A small contrastive image-text model, trained from scratch.
Data: trained on photos of plants, animals and fungi (iNaturalist), 38949 training examples, 60.5 epochs.
Rows from block 3 of the image encoder of a small contrastive image-text model, named by matrix and row number. Rows with one number belong to one neuron. Each number is 500 + 25 x the weight over its row's rms, rounded and kept within 0 to 999. All counts start at 0. Numbers have three digits each.
After each neuron's rows are labels from the 100 images, of 14848, where the neuron reaches its highest value: "responds to" is what is common among them. Only what is clearly more common there than usual is listed. The data: photos of plants, animals and fungi (iNaturalist). In brackets: how many of the 100, against the usual share in percent.
# fc1: MLP up (encoder.blocks.3.mlp.fc1.weight, 512x256), inputs 128-255
# fc2: MLP down (encoder.blocks.3.mlp.fc2.weight, 256x512, transposed), outputs 128-255

fc1.353:507498552516501530509513536514497488465487484514520521522526495493500501496522472503540507490551516476516530477533484526489538467481518483551454475478529469499530529502486481474495520497525504457472482500488495495514525511490539546529519499469490485494532506490509473500489517492501499475509495497490474551526501508485534465486532515501467433535515502488507542518517522483488491512464
fc2.353:493457461529491470474475528493502555537481508510473472492460497490532512520493516505560495493511530492442517533467497500515482498547511538509478488486494509526528479488503515492455491519508512462493535495485520508469503475464475505504462488505491521536503504558523513512448489497487500559453516496483496534532476507536475471507486518518500529513486480501502526430532528478494479500502
responds to: order Passeriformes (52 vs 25)

fc1.41:500512544504516555525499494536500465459508472495493548521507480534498499492563487507494520472475491535519510511500516509499530472451539494496450502488525504476498526492549439490485502487501525493512527469499474482534477520517538535513483518498501527480498466490484515511510484520486440431496476533481404527503512455482499477523501502456476428514474505516499512537501522497474522457504
fc2.41:489456502486489471474494498456514472506490484485489490497471477478532520511446469487511512479489555541499504510463482514535494442470532522493515493518488471506500485534545449502510491518530478503522534502528535536524463493506460551499509501537494455466493544516498491554494469464512473530513464493467483519504508473558495503497470513527497498517487503466486510498523505461489480500521
responds to: class Aves (94 vs 55.1); order Passeriformes (70 vs 25)

fc1.434:473542521520497464508507526541516504482489481486506490477484493559483534445501515510546516502474527492480445496505509496519516531477485548509454499475535484512495501481527471517471461508493492473509498487488509491479502500510475476511443511518516504492490510496510531483511509523505502469493483559466445491475512485495485479468499543489501471518459479508520533518505501504503570535473
fc2.434:495481550543500499536487492440519483467498496463434484490559478521539459525523508502473495446504487487504531545490471483519487497509506500512514493496517491506483487490502481488479489473524471481475496511506497497526471522501546516480542523468511520487516507505501485499468487529503525543519457526503519519522466504501510523471506456546501468531502490480484488479562488475476488532513
responds to: class Aves (98 vs 55.1); phylum Chordata (98 vs 60.9)

fc1.98:494484499507497473498492531486490471487508493517474569529498459481517513517516491503511463476519496527484523527528518510512543465481531441454481536523497514511516541514508485459490449524497527533475486540475469510511525512488518489530459502438532488555477471485489513469511489493521487497527486510511476521516500529482511530514488507538521473505498518531504509514508514478487506491516
fc2.98:514509475516522471511487536492524509538464487535584466506497509515498487518527521519536489505508512502494545511493485477465481520493500457499468509524499533469476493503477470500414512474469518497504541505507498471542527535493520514492530491488492485557537492530486537490470500512531474495510528478510462534536481466499481464519541495478460485476493519468491516479521524466517500505499
responds to: order Passeriformes (61 vs 25)

fc1.55:526509505539501483464513504524479500493512479495480499489470520470487512467497485499513505545585498478526484437507510512453488512471511486491500483469465510499527520488453513515489474506492517516476493520483503469480515519484505511528466497480498491506488499461501516491525510524497519464449523485497511512491504536470506504491501496472457468487503534505493516548467511534525520433467
fc2.55:525503506496525543486509488503471489492513457473492523511513491490451485529479453490484521509539525470538493483496534510499462467444488487473525454480555460529522520496483494449511544493511518486482478461475520475506510517510507538504517477483475475537498487454513509497531501509472495449518487445533513537518501464495496509485513470467493515537508478544517520542534488506490521443492
responds to: order Accipitriformes (25 vs 3.9)

fc1.250:519535484510464493497525481485492498500523510508483527499493506518489506475498485523517478496548480471493513477502544491475529537521489499536505490496494487508496476475494569483527493521483518457473455480498509440481463476497542486498476488501522524501467495456465470480540490485511523511451518499519489520446485467468483524484496495518537516475525493524502481490477470537478482517508
fc2.250:499490509493505530470500509479515494525478486500512508500476499478476515491471505529465501477486495502527480503422527486519514456556494520491521462478495507504508483494537485489543486483502503537511532522482454497509487373489477480517501502523503526492487493510535489523525506515481469570492516505476484502488458451526492490564487525489495490491517502510546464403519480468493519479517
responds to: class Insecta (59 vs 29.2)

fc1.269:537501517535502470487510526518505482498503485506492495514523472489506518455465496523499505529494514499447479427485496528516511525479497495497499505468514509493515496524463462523457508505489527517451505497460526524505493504513483507526503534493519483525487498479503511495493473470496512467488484512477489487499522498511487523493494566484498477552496485490484539550481492510483527484465
fc2.269:463505488487458490507515470452487528501520518476498476506503546484497508518486529511538483497502537504518486575524477520498495470514524485502529501511480465544487477553479515484496460500544449486489481505508526488502532500489501468496493521473492481503494500506533461449486528504519538504522461535528519492529476532458545473505491464521519481540485493485512494491511537516462522484482
responds to: class: Aves (100 vs 55.1); order Accipitriformes (46 vs 3.9); family: Accipitridae (31 vs 3.3)

fc1.220:478488535496506496468459535485507454475500490476517506479475495487512468435507512462532523464501500489521516479493504529468519513479501467505489547515486463461527510498518504471540495513519544484506471486463510472484485506490504500509409528524494520446518459484473496544492520527501492487495538513475482488463525528506487543514515491510465496467507482474508490516496514542545528506473
fc2.220:520486501528508449530499521494498504528527504556462502545515501458455507548511494491465475504545534494480508541499503496513500490533502492551485531461480552491489518509482480508503507507479484453499536482484493483501533505501514553552497497460556512521492489540507486475469507502511496533519503509504495522531471486496488477509500509476515493551492489478520501456504539500439464476513
responds to: order Lepidoptera (31 vs 13.7)

fc1.216:504528493483458515462551501481472476492493497491515463487546545527531510487518491497517446512542481525535494476504492515460523488496475474486521519511499509465483506539535465500458520508506540474507447486522512444482501521520535486487490514477514508490503536501482511477538490526526513491498492513445507471503491465483497542504504486545508515510471512547483501516497490536479483490514
fc2.216:476499496527540484511495540483496493509489525498553532525476486466482431539506514500486530521497537509468467503511512500492511506463532506471483556493502521493490503482495474449496524497502514536486538509497474487526528500477536526509501480505491445538493480471504492514489491489455487459483523497528452496529474524533495482505494513462465484499506469490538553555514479460497502493473
responds to: phylum Arthropoda (69 vs 30.8); class Insecta (68 vs 29.2); order Lepidoptera (41 vs 13.7)

fc1.94:493494495511471513509507526541450497512520494499518489470462503490484486423534498496505468517492496553524471500566504476519507465483475460488488484468503481479493523496522466507485484528484488471500490543473471464507521517505518508524497485465501510507486490509500509511520473486520482479450522553521469507524517538521511512492521515470465500460510502531547470530507515499519528462500
fc2.94:494485481493517476508491504460529537497477486464494532501471492502531505501542497475528507498514515482555497474515502439497536550514498524527474524459508496529540490474480531495511458512496511505506487476510449465489486500528465464507498539553442481499482476485524477512516499486481485494501487545498482500474499518546483517472503484504478533503502496516499500502514464494490515543501
responds to: order Anseriformes (29 vs 5.5); family: Anatidae (29 vs 5.5)

fc1.432:523517471566495473513526528506521499493528482485519501445502516482478519487509512546473504505493508452528517465474484483512530506496510477503498462447473458477537498518524471482493501504485466531496485512446504489470519506518513531481497489503490475493521490476513463497515480483516522489536506489531496486516549519488565477470534511462455493493501520516508482522475502461483532490463
fc2.432:479499506489483476502494476527496536497501478481532471465486545508512520477495545533527552511519540482473469452508463494452476500488446523514465501488483497500500463500527509518488445522474503483525530479531438500487510500510478450502473527511487471483483487513522471509490474515512500494503535526501520476507504521532523459480449518507526508506510515468476489486468507502477502577490
responds to: order Anseriformes (39 vs 5.5); family: Anatidae (39 vs 5.5); family: Laridae (25 vs 2.6)

fc1.438:519485521513482489463514496515526485440525489472453551498487481501496525479540506519454502491533476514533487495489529522528506461500517524494436508506477504477567490476516520512501450491501510515489508520516459521461492485464543500480503532523498508477471452469488499518503520507463515491499498488522496489493486535514554506507535444496461478455504525513505484505519503514515549459499
fc2.438:489508505464513545509482467531481524529471532500564478530532538498541502478468475485523481491431517497444501474498489497479496515500501491473527433549530477530495485479499540501508572498520536488476491503567528490499494457486476481524540508531468489505512523518521468519518496479472535493517487484467478527475496477481473537472469488525520514519501466482504519517494521535509495494491
responds to: class Insecta (65 vs 29.2); order: Lepidoptera (44 vs 13.7); family: Nymphalidae (37 vs 4.6)

fc1.470:506499512523486535493531537532459509515529510526503485483509474513468495484520502490498482525551502497502476445528517489435500487496484546523488451480505511490498493432468494507511504507476466473491497482494495506449458507477519499517466475504478531465506460485500515544487481513516440481451497497535456518469504495485512506472491542473478491515518535502518517512505489504499499464461
fc2.470:553532492490504523509539490512458497494517501472517479469494526495476477457502513481500529462502485534503457497504492494438489486505516494506440552502443485484528487479533538487530489498493519515526518471532491428444492504537510497496455544525474459463523472521501495534513490491491503494473519512443507424522527524518486521504501518502467520484484494512517440502488492483496459506466
responds to: order Anseriformes (31 vs 5.5); family: Anatidae (31 vs 5.5)

fc1.351:549501485508494473523491525523508488535505497536495474490504493469478510522507493484490505545490506469473478462502499506496493535490476500510505505448486505472542516494458440523474537532469483516476489519494511530467507536506473527528517451503518499548486553499492529510501501495513529502515541535495502493500518503511470511490519516453470516523485491495542516530469462514531523457479
fc2.351:463497493512479490483529469484514487434516504479484502471467527473478537484494502548489452497502534481514515615510536483527535486504514509497525504491469473535495489515510523497571438508564466512499493499499500525513495491480489511482475547500472478500467504492546489461522525486523515485505475500510500490494458494486526493521491497507527481532488499529514474533506538504471508456515
responds to: class: Aves (87 vs 55.1); order Charadriiformes (43 vs 7.6); family: Laridae (26 vs 2.6)

fc1.204:491490487500477501538497490479493466466500492466479520514525529492490509529560465496450454545483488481571498495538487470510580480491545520563469496486463497492537498505539495449557467483489495530507445517519461485495512526504484509482511472530512490508511492490478488494529501509499494486533512494475521516512551513508527499516523500520522481503489560551498501512476483516538524478515
fc2.204:527509517509518519502506480494517491483510490527492521506482496504452521451493515483459486483500496516505465515544519463547509518499490488504455540469498476475500487484536509485523483507468504526471486496479495489490484523507426482480484519558506505454463470450517505487503526534499525480510516541488514459493513518493462496514521467488492516479482494508512493550507474509539533540515
responds to: kingdom Plantae (58 vs 7.3); phylum Tracheophyta (58 vs 7.3); class Magnoliopsida (52 vs 5.5)

fc1.54:491505504545483528490507481485524499471524485484476504447470502522494496432494460537505517491492488519497504504501522499478591514512549534510498463513458501467471491457512535516500478525501510515449482469476522474501479488470524559489525480503504506447510509484523479525518491442503516487466481482523472519484499474456522482505478481488491473470507487523479537516514530455527494501514
fc2.54:433476500521478486470498525524459525575529480515529500492483469479520528483478531468503485498472516530479497508467477544498470485507474481514507466550492551471522479487518505485480483503516544504506511515509455496501514451445521491529484477483453444495495505524523490552479473517529502490477485484497488470514506498512482474556474550507511480499511545467503471488499528505492499492492
responds to: phylum Tracheophyta (25 vs 7.3); kingdom Plantae (25 vs 7.3)

fc1.163:488469470507477501506496534479537476487501484500486492444457516527498506490526505466508460485523450471512501530525516476475541525528522492478486559492465467494543488508477509494503475552478472493486466481472456487477506525479491477495510479502510532510512461492477517512512508503521467486475500503537518466497511495468523532482515494534456534455512501520521451509480519504502527486450
fc2.163:466481519442512535500484463522561499489451466487453470512544504495481474508505490497475509504490498487511546534510506473541474525493487524507525482535494474517515487458543489486532518496513508485519516472547498479465480496477484538497518455522483467516517511508532512539518571507457505491516505468502514505488492500478497490493535486542493490481514512494484500508504465503474539498491
responds to: phylum Tracheophyta (27 vs 7.3); kingdom Plantae (27 vs 7.3)

fc1.33:525529504497457474443535501493502510523521485462500471492523545521429498465478478475508510531491509484467441467514519509491483508482496492480491503522475451476504482486511475482518456522516473517506460517433516491486518506494486489510477488476555493489488543521507538479539499478555504497512469493476502456485508481507486511519509499503528511498479531524500530518459493494514507511475
fc2.33:521520498531516514537445450474493502476504511487463494556499487537509458502497488494503502489493487529478506481512460470523488520513484532472490487480521494508490441483481540498492511444499542497490518467516473473484478472490505521483496493544520536449513488504500466474441499492445516538470503508469495521506520538519474535475506485521510545502498438498483487488487556513523468520554
responds to: phylum Chordata (92 vs 60.9)

fc1.350:536486542499495509522532480513494479412500515487532488501562509546489470524485459527493476485476520480466473484514504480468543475526518544511462482505478442503470493507472477490515483521521510487466478502504534507492518510523531506484517523516509524484490515453518490475546490515502482483528498479460510491513519494492506499435490499514520503532497477486537556512546476519562513468505
fc2.350:482544472459451493480469509507478530523503499509488498519512506493529545500516505477516463464469489532520558501519474524443496505476476456529446511510505515499509506489530512517489522473510509532524519505521480493477525473446524490532513504512511537477502499521499511512461505499528499491507473498495502506515532538482561499511528461471434454480479477496471459547468536515470469497493
responds to: order Passeriformes (61 vs 25)

fc1.404:501444522494492525495483506475516466485501491507462507490571480465496498512548428505474475486501476526579502484530497480525564487515525505513451514481515488486546540484493466496521470547502482498518495565534492519488464513518483494513511474493492513487513502478506476497519501455541469495543481512491476528485511503513509493502503467502507520483529563518500496496516467500551509507518
fc2.404:503470517500493499440496535522522526525499467495461499487498453477506504491459478557481517482515533543494469539473481487517528488512496495507504525485487511493474549496514454529538504531467456532504564489479518498526480501512526502550494535473500483489479472535527469534520465481493485524510492536480434519451491452521481473514481540497492494519491497473501467494527470441475480498489
responds to: kingdom Plantae (52 vs 7.3); phylum Tracheophyta (52 vs 7.3); class Magnoliopsida (51 vs 5.5)

fc1.102:493498542470510564495503501526529493500493532542491523479494483476475484484508518492500522488523501480482447525518535438488509508507478526508488468483474500507503513452517495494528513524536517515489492484509436506481473494483490499559499475473503538479490492454504504505489496496509526484523537511482449502501478555459558509466525503451456481493516499486530497513528483510521507479553
fc2.102:482493522465537546518480490517537487488508462502505504540480513503491524501471489511473577465481508487498523507481518488506504500470484508431505486515525487535540487486518511505525516466524499543500515518504472499522447520514476501471496501541502516509487494479467489534492516505470558487497537452482518510485508497520438430492515525478498513474546511524486512501518516472510502513501
responds to: order Lepidoptera (32 vs 13.7)

fc1.375:441521509488500534523472498545462492514515500508464500476532509530498499501537460461508484529511505517552467493529511518471537498512486519500507505498480512508464491463507500432475484479476541489496465500481485472471500503505531481486480470483506523487474515488523498523554481492500554494455488536493496529492520485464497511526456462529541510503488556520491529497495516518540513545521
fc2.375:489486482514544480461525488492531504514508517507479543497453507450486554537505473534456520525512544494469489519476518542522521506502542488474545498440499510467505519493530462530527512532474419500513522493497527518507500495509483531523518482468496514508440516518534459490532484453518523484513466474511437501475476476514542468523492494492516502512567457515505521510498469510463491454482
responds to: class Mammalia (30 vs 3.4)

fc1.51:474499510505508493517519544534483491517524470506472515467484504495512482504501486492511516540519499506510469463491511502468530520477502494503516503476455528484487511494489489475486511509479568534456499495446483471494466503499489490506453474495495472460443497480513450550534461442513513470429498518497481477462523513512491509504431494469527489479499545518522496551482479480525525498520
fc2.51:516483488538502506540506512493472511472523507494476515503485500531499481489520512483537515499521576492471483479524526483487515514502501539523490498451500488504486519482444526493479505497498498465461502457516508491513499484490522545529504450489477506507479505482520513494516463464482482472487468539546472510517523495514505478452467472468507544535501460489530543514529548490511477480512
responds to: phylum Chordata (94 vs 60.9)

fc1.427:497482509520513520476500510471495449516517497506462468481493509499521486503487470479475511516532454490538516525521493492520541495488521479531509522498502485453519540541519442475510499532504490488487490510481510545512512545507446479516499476485486551478493504491460522557514512483518497496509491499495483490494497446517471526501445489530508504485464490521507503515529467491524488529536
fc2.427:470471528477481510536495500541462496475476519526473524572473504478515494547519469531489513485518522504511444540502450527488527477508487535502504505493464573543491535505517509503521481522504525520542539495531460490488521499493511501546495517493540469493477474527523493514475464491504521499516518501439470492507495494485461483502487511518483506547524488470468502490488514520485459501438
responds to: kingdom Plantae (55 vs 7.3); phylum Tracheophyta (55 vs 7.3); class Magnoliopsida (50 vs 5.5)

fc1.367:526492519477512513565510525547517484445506515492481527496465457515498445501517498532472460497485481502490475525532540499520550484497488554552485515482510489471464519483534499474534471509513534483498510518489502476529515502494485508534492492506517523479491459504471473535506465499501463491510485554469415476513490507504520507454438527452505480514497514511498481511491496488470493492498
fc2.367:534502481469508491472494495488481518535505444501472456501496492502532520483483485477488483450483524512465530537486466491501475502512514469490460460498508489564448444514503530524465540486482526506488483486532564491485514480526454519489512517532464473503503549521563546497493510500476488543496482457484525535515540447510464487467514522519457542522479516486458517497524523484470457493536
responds to: class Aves (90 vs 55.1)

fc1.452:497514497478505544508504505513489471464512479479500504480503515507509493509525497507521497537551461484582510496486542529527546505473470490543514446467476472504499509517481506447516455523493503446474441512451516467460512515517496480496488438518502498498511439422476486511552499506510487480491524499548507489478509481451504470521498479493510508506507536544486497544494484507501556514489
fc2.452:474496478480509507494502512514492482483473543520502516519530490487491501529523467508529460551545495437525496553504488508476520522506478513541515522499480537534498471504497530504526520489502491479508483481480485485480500485499503479506483531528490558505518475493502451473489508477518514521518507500509502554468486553467533519508502523451480497508559474472506456494480473525486488477432
responds to: class Insecta (61 vs 29.2); phylum Arthropoda (61 vs 30.8); order Lepidoptera (37 vs 13.7)

fc1.294:499489520495488486565476531475505475490494524497520506515519508507489485529499522506526473469481506474544504526546513465549553469487502513521451531527499473499567504486461500412512467488508484503496481544495459497488521519476496483511487451498532530511518458480481493490492497506501474492525527545536492522521493509514521508496503472513519463510485542498499547500530473486519512537525
fc2.294:533485475517509431464528501494496489506482522542471516476467480449481513518485478518451517549530518480482480492490534494496487510520536477486482521446470534507510508537511438539489518527479441518500489517521516501501521515514471500532504522468499455530483477497486472488508515495529481520485497546526496504464471486496492451500472475484503499514465485527518475517488470489457519460511
responds to: kingdom Plantae (68 vs 7.3); phylum Tracheophyta (68 vs 7.3); class Magnoliopsida (59 vs 5.5)

fc1.75:533476523532531491543515530502506471491526507506508525486484460514502507493528507535444494474469492478494466515485531494525536466487504548502482546482538506463486503475526530480516503490519474490503522502515516500511467502530482508489503494511534506522460485506495490506537501490493442474481461538489436474506489475528503474463470534488500480493522495533545498507524510471491505473526
fc2.75:487499514491437484468483514506504498524475473487475444521531505487539511476464475490498488489519530524473504540471476526495513485538523470513474480549490494525462446522531500533463485517518521525517487513502539455492520452473487506490514494502512473480538500528581465481520484481529514537511437470460513494465517468520478503514465536558484492507506509465495486489544494515482487487475
responds to: class Aves (94 vs 55.1); phylum Chordata (94 vs 60.9); order Passeriformes (51 vs 25)

fc1.486:521492555542482488510512570495478458490519476497512527472468488501476467481496493516524524517517498490500469472519521535467501498474507498496532540472492523463539520492500464490480504518500532506468505528472488512497467501497549519509481485443481458510462497447506512531514506485514514439457548523505485505469485473513516504496507490503502507492444503523514584561484490492540546500512
fc2.486:500495520526521501471503495502490473459525536510477517495479476482496508475475506473536532533507497512509493553474525538501508511483498495496560465477533509539500498510501466492521468487491489475509499476477499548532454492463481521521511512474443485465480478483476526538520500531512527493467473516531485501475473484485534498518498486505495475497490464472532535514501477551501503485506
responds to: class: Aves (100 vs 55.1); order Accipitriformes (59 vs 3.9); family: Accipitridae (49 vs 3.3)

fc1.67:458488502525487524523492532500513521488520495498527527466463472474494483475512529454495514486503511500491481453508502529506512511479487524500524507418496478500511537437527473490506508515507476499490477487492487513467438532536470519547454534515484486458520485459521507519503455495497523461455489530460486476484530493507531529451523540483454492501526499533485510541534486518515527532506
fc2.67:514503538487506513474509490494470479492483541501508555527482464486505453504488521552495495471490486516493465499501546532503520487498472501475503543493533519526485508495533488473567466480567505507521522496509480482527485469455495499506504579485486473513488448485513461499513529505493483514475504546484487464494427538496521507497466502526497476487496474523531485516520483503499501475462
responds to: order Accipitriformes (30 vs 3.9)

fc1.446:504486537500484550494501488517491501453516502527510519490501479473462510504493498518469511529504505548515528504495511493529529452495540492517489461483506494482486496526510440508517506518523461504473486512524495532470506491489491511500498464512473507464489476455521465523521498526509505428523480534523443551498498473454551516489497475448484483502526480504517510545546482516510555457483
fc2.446:557522527458497474518487467508513465461501564498484535526489485551511509505479464502479492448502515496496518497529539501517485497512507474451480512538531451500520483524529546490520492494549500505510517526491528542504516489498459488470502524542504495471522527470478494459473551506537525495554499484496515495504449521517523501463511474473517494470478475518460475514501532494488485536522
responds to: phylum Chordata (93 vs 60.9); class Aves (89 vs 55.1)

fc1.227:458515497498498488521481561448559478515511436515480472481511543502475495512520531505507505487499471513542484498505483465498539542466529502508513500446477496492531545520512484475534506515478474482478482481479459515503507550531502523482478484499507516497530503486512480496510528477492513470517523528483486514529544490517482498526496523506498475530470491501526516546488492482522566534536
fc2.227:483529501495523538497547493513481528515482551505541493473525502499515514503470517527497481442426519524443514500492535502480493510557495501516466454502526499496430504502491500515491514470551472471466508499518518471535556471472515467520529546504540533507536510526513468479491475487502527516521530461502475512517470437462495490482454531499545489507544515521489501468512489491521453508465
responds to: phylum Tracheophyta (33 vs 7.3); kingdom Plantae (33 vs 7.3)

fc1.6:522503483492508516560496498505503419465528485465496553472518480483497521491533472532465477520542496469528484528496524502471536499456523487511529476447486470520491518499497530493521468522538539487467440496445498496492463520560538502514486503514509506486495456490482496480531527463492487484510482513502497521475522519479479507500544500471489496506537525547517480542499516451550518500524
fc2.6:510485485499495515479517523520515446496498498469506532497539499510487494534533476543512495549553495459528462562499505485481539511473499509498494523479471514519503497513482535504523501492501486479524519490469519467470491504538494494481470509536479547526524462490496466492516503481479495490518500464529485527483496519487513472513502529454496498523561500481524462523505490498484498472417
responds to: kingdom Plantae (29 vs 7.3); phylum Tracheophyta (29 vs 7.3); class Magnoliopsida (28 vs 5.5)

fc1.126:502528518502497503470543504479500496494500515462478498477453507472485506498512464534479488490498507561521506540494533510491535491490549457490495470482458496481485513502504572509547457503513519517508499497479513497511502481499502526509499466497497484493485497501519475498519535499502523504511511459509492554505466532491526508513497514475519504468499489533516473510487520467543506491479
fc2.126:528511547508514456494454540484496505525512515534525530549519446473489464552478506500493504525521486477465502531475518495469472482493461493490494545517549537508510469497474485456489526501493519492503541524439540454527508504496528478496508549467516498540511482495471499515447512549518477486505523546543514520538488495490495520509503462453504498535523535473501462498522468503502507512519
responds to: phylum Tracheophyta (25 vs 7.3); kingdom Plantae (25 vs 7.3)

fc1.123:502519521496513490483501482541468509518501473496508515513529499480469504466534486511493450554519484532556500522511511519497511468461504453509521466455508504518494511486522506481502477520493508476528494482480492430481504522543502494483454520481513502498504470492512520502534490546515473476505470536464492467525501539503515496510492534462481494487503503515515468511519488504504545472485
fc2.123:497491476513505491503508495515487519484519539513502554467417518480505483492509497492484513540486512545514464461494522465494467510507476520557495535442511530469469497463481493516540442530497487442525534545487462527490480502501490489508477508534499499453455527468483517520480484512535473476464500515506502478506464512523496546463469492477498527523507471528502475520502453512489488528513
responds to: order Anseriformes (27 vs 5.5); family: Anatidae (27 vs 5.5)

fc1.318:502470457517511489546513534535479492495517509457506520469509462481478501508499494501488503487511497470499468509504495493533520475444498504512473501465483459500549534498467486452513502522510485467480478492483497473456521520509500494535480469511491503515506482434482442529506458472512495446517491521517468487491521529523502503428499520448497519500542527520551460555510499483479516494449
fc2.318:535539475477483483489510545531512458503488531476560540482480500483469512461483518518477494445523489489506505521462528522478519493454523444484465480467507482542562474500504471497505498497486534525488478460490489477465476492510485526497499467546468523473484464446535467529514503465492494474531499486509481511464476496540508535485529544453467469472495482541542477555542491457469511505511
responds to: order Anseriformes (26 vs 5.5); family: Anatidae (26 vs 5.5)

fc1.129:489489501529536486532500563503535468477522497493501553531503482465459477514553513510476501499517455458512495511469507485524549492465517524534484534455518539485517528480487521452501491483508505494518518473461464478512503501499512536511467509507505525527501477495458500507500512514467466472467526534529438479511501509511521464519500521467490456488497539491510502523503505497484519510488
fc2.129:522495513496482514507479477469495503516483483463530446496501503516513502484482467503525486460461518532468520521496489503539492464508522477455503505553509439510507453506519499489492492511533520539479475555514555522465497462500440500471493487556488485498488543544547526481498534514513477535498471475434500509479504468532465531494495531547484490489475464470487512511529519465524494520488
responds to: class Aves (88 vs 55.1); order Passeriformes (65 vs 25)

fc1.283:492527490515475524480497497506494495468527500491433520505489502504488508467529523483521486457536491475515496519488523493536530496506496477515456533510483467520502533539506491520483470506519475503473467459485500518487514499480460531524445517528529567519461484488484510488477542519519478476506522495502477477473495475463488534509505496518529505494484482549486480501465515540461492447487
fc2.283:499473529554501444502504535546466518505501488524556516522507512451480509519509535515497477494507505510501460507533475560490484453457487437527519551526508544473491510502530445503461509523471501480565527514510460501522520561493546500516503520451485455522494466477515502497489466538487464475487524511481510485538507523498508498501492532495463494489520528468522449490490516500524491510450
responds to: order Lepidoptera (35 vs 13.7)

fc1.479:448490488513498515482506527472481504493511434489480468476502508493507506513549540459560454454519464514532511511529498530507559499499477544504502499529460487493549505487535481435493470521500525487488458499486477531494523502484487486519471483515486560471473512506507487529497514480509490490479518492499470479510513517464519520511449512504477520480528474503467508505476531517515516481498
fc2.479:502513511482516492497467481500527498506488487466536548512491518496500519511486491497510543492487549517451496435501496528485497494459539482461493501493570476490501503494509464504514528472481487545508526508484533497551525514528531523486455511478516486491521482494503530496493494524448481490513497478503484520499513495510520541484529510468487479503485473471479511505484499513495516508498
responds to: phylum Tracheophyta (36 vs 7.3); kingdom Plantae (36 vs 7.3)

fc1.431:494488534522501519500499521507506498480489482510472505499454466481522506478515489478539513524524493519497493454536526535476492509465486531486527495465490529517501544444492493507463510502495543562487490525514517516502448509517491520542467507449500493497483499476492528551502467493497488450436497517469465509457522482493503529488481512500468477506485515491480556561487491520530500484509
fc2.431:532529495542520503491513520491448479470511533524507516529495469482457457524487488470510491487539466474485487481480528552507493498489475500521507492462542505510497536496531477454518508455511521459513468444474490514534486510461518538544516498474495495513475470467475515495517533519485458491480508491498512515513478481478556521507514471497491527510482454553546517540509474551493489472500
responds to: order Accipitriformes (29 vs 3.9); family: Accipitridae (25 vs 3.3)

fc1.30:464428477503517509523481527521535477474498495489540540476502451494521511503541517480529481527564493528525524504481482483535550476472499483512474486458487443520513534520470438496505470510498474462488499488474486535505542521521528476479486477487471536483485470481525499536499476479494511470529477497532484529473493515513494457510524511483486517482539496496509506512515519484508511480499
fc2.30:530473501504500501469520531503505485542501501501487503486438494483497455483471495529482550479500498506467485471492543459517491521503504488493483500484516512455527490489499539491518490502504480516488502526430478458469499511522465532506459478504536499516493497510495484500477490494495478538452562477523474483499500529523478504506476531491511498494503535533503513513524477473508498491446
responds to: phylum Tracheophyta (29 vs 7.3); kingdom Plantae (29 vs 7.3)

fc1.77:459513555530467487530519510536455475453508528484518546521518501501524457499505508525505496514508490577475437494546489528491516453481462522494491513496477513487498502463523445433520444555523507457515487535476509494472498503489553506482494480501567506476495475443499485497500447510501466479499503487501512493506491504492548519481464512534504475527500524495522545514547440516515510543446
fc2.77:517498463521473477478524508458445470510495477472522483507524532539503478486520531489529514539503498495514483482526482466486485514459532482527481530508456532489486532566503480484451518533470488450512482460503512505501549536490517478463534443510502500458492550488499491508504504482544491480491514547507498508524526488524500507512465481507520537509435489474490516563455445505512463494517
responds to: phylum Arthropoda (71 vs 30.8); class Insecta (69 vs 29.2)

fc1.490:469478537526458464525528512489469477491512502489489526519485515462489526500505475465494497496509493518539492522516483530550540444491500480504478547488470502509574508538496487448551471550513489507481448535480473528467509493471530499498503456489504490471474482473538484535496501488519480471500487519466514493468517504514521548497504465529488511482540539510509503519494497516495499530482
fc2.490:517514470564484512412507488475463530511510502455512506497475547495494491465465521508507499413477477555531459518517503536512497484504508480464510500533490489513503500534532503509515462511491488491503485528533487510534507510484516489490453510482505477452455470517490498484501524504495479521483477491515500486498489495498508517504485489549468466483525469553510469523518500505496482495515
responds to: phylum Tracheophyta (31 vs 7.3); kingdom Plantae (31 vs 7.3)

fc1.371:456488536475521555532492509525501496461482514509498572527484474483513449519542469552478518516494473509520536522500522521524542473466550491529512495495504538485497551497540454471539527490508509485496523512517482462519481507512558557550469507483494507486508474512495471535524475481492465464504527536497384540479486489463493502497472478459529446516470520513486486520513479493500508506476
fc2.371:518455487485511479447492505503509470499516478469497482495523490469489556485471482453470488448500508518528506533504487480517490468471503494491490488502487430524487471520521497489539509522511472472495483466521527564490528494512434516485499479580436467454470539511547493536479537514489515502534461468505522501513487496515511508480499531498483548506497469506491490510509546498473505465482
responds to: order Passeriformes (51 vs 25)

fc1.287:519520517556497509539474472494486501465516507488488508523519489531496498515556439513482505509520516486486535458494489533489515473488500509480472483466524491471454495499493505512426496489479520457505513519518529482507525516527531535489499519511542500541505530481486540443503464506490491472501469480511477540515525466502497477482544473476499489533499537508457537514526535502499526471497
fc2.287:526507475491506487472519502504500523509506513502496512506468527456455510524469548512514466465492502495513445505491556529495497507540520523506560517493479524531533492473485476474572457495479490525535519464493442522490510507470476483507474519501485501521451474497507485493524521511503471523474540476477517481521438516493525508508476522458492511495518482517548505521491476486488511524507
responds to: order Passeriformes (55 vs 25)

fc1.258:492508531497491516531504530527517475522548504495559546466502484479466501473496482518473517504472495528513437461505497537528535467463505492474503474435496495479504519490536468474498498489496527525509479524478479509493475494519508512493463494527500500466453518453517486498543466508509518419471493521458451454490492486519473498479495496432504518484462507516531534545530504473539524508508
fc2.258:518518486537514545481504476489494486457537518441496543487466485505488453478526514517470524521472509527483473495513527513535520506486525530493506514469472520513473530481515501468530451505515489482504512494507501493524476509513532515455497518532513525428460473485465509564535461505463485464449514460524502468476477503519513507506446470495539485499470494492504528502510464525523477516468
responds to: class Aves (98 vs 55.1); order Accipitriformes (35 vs 3.9)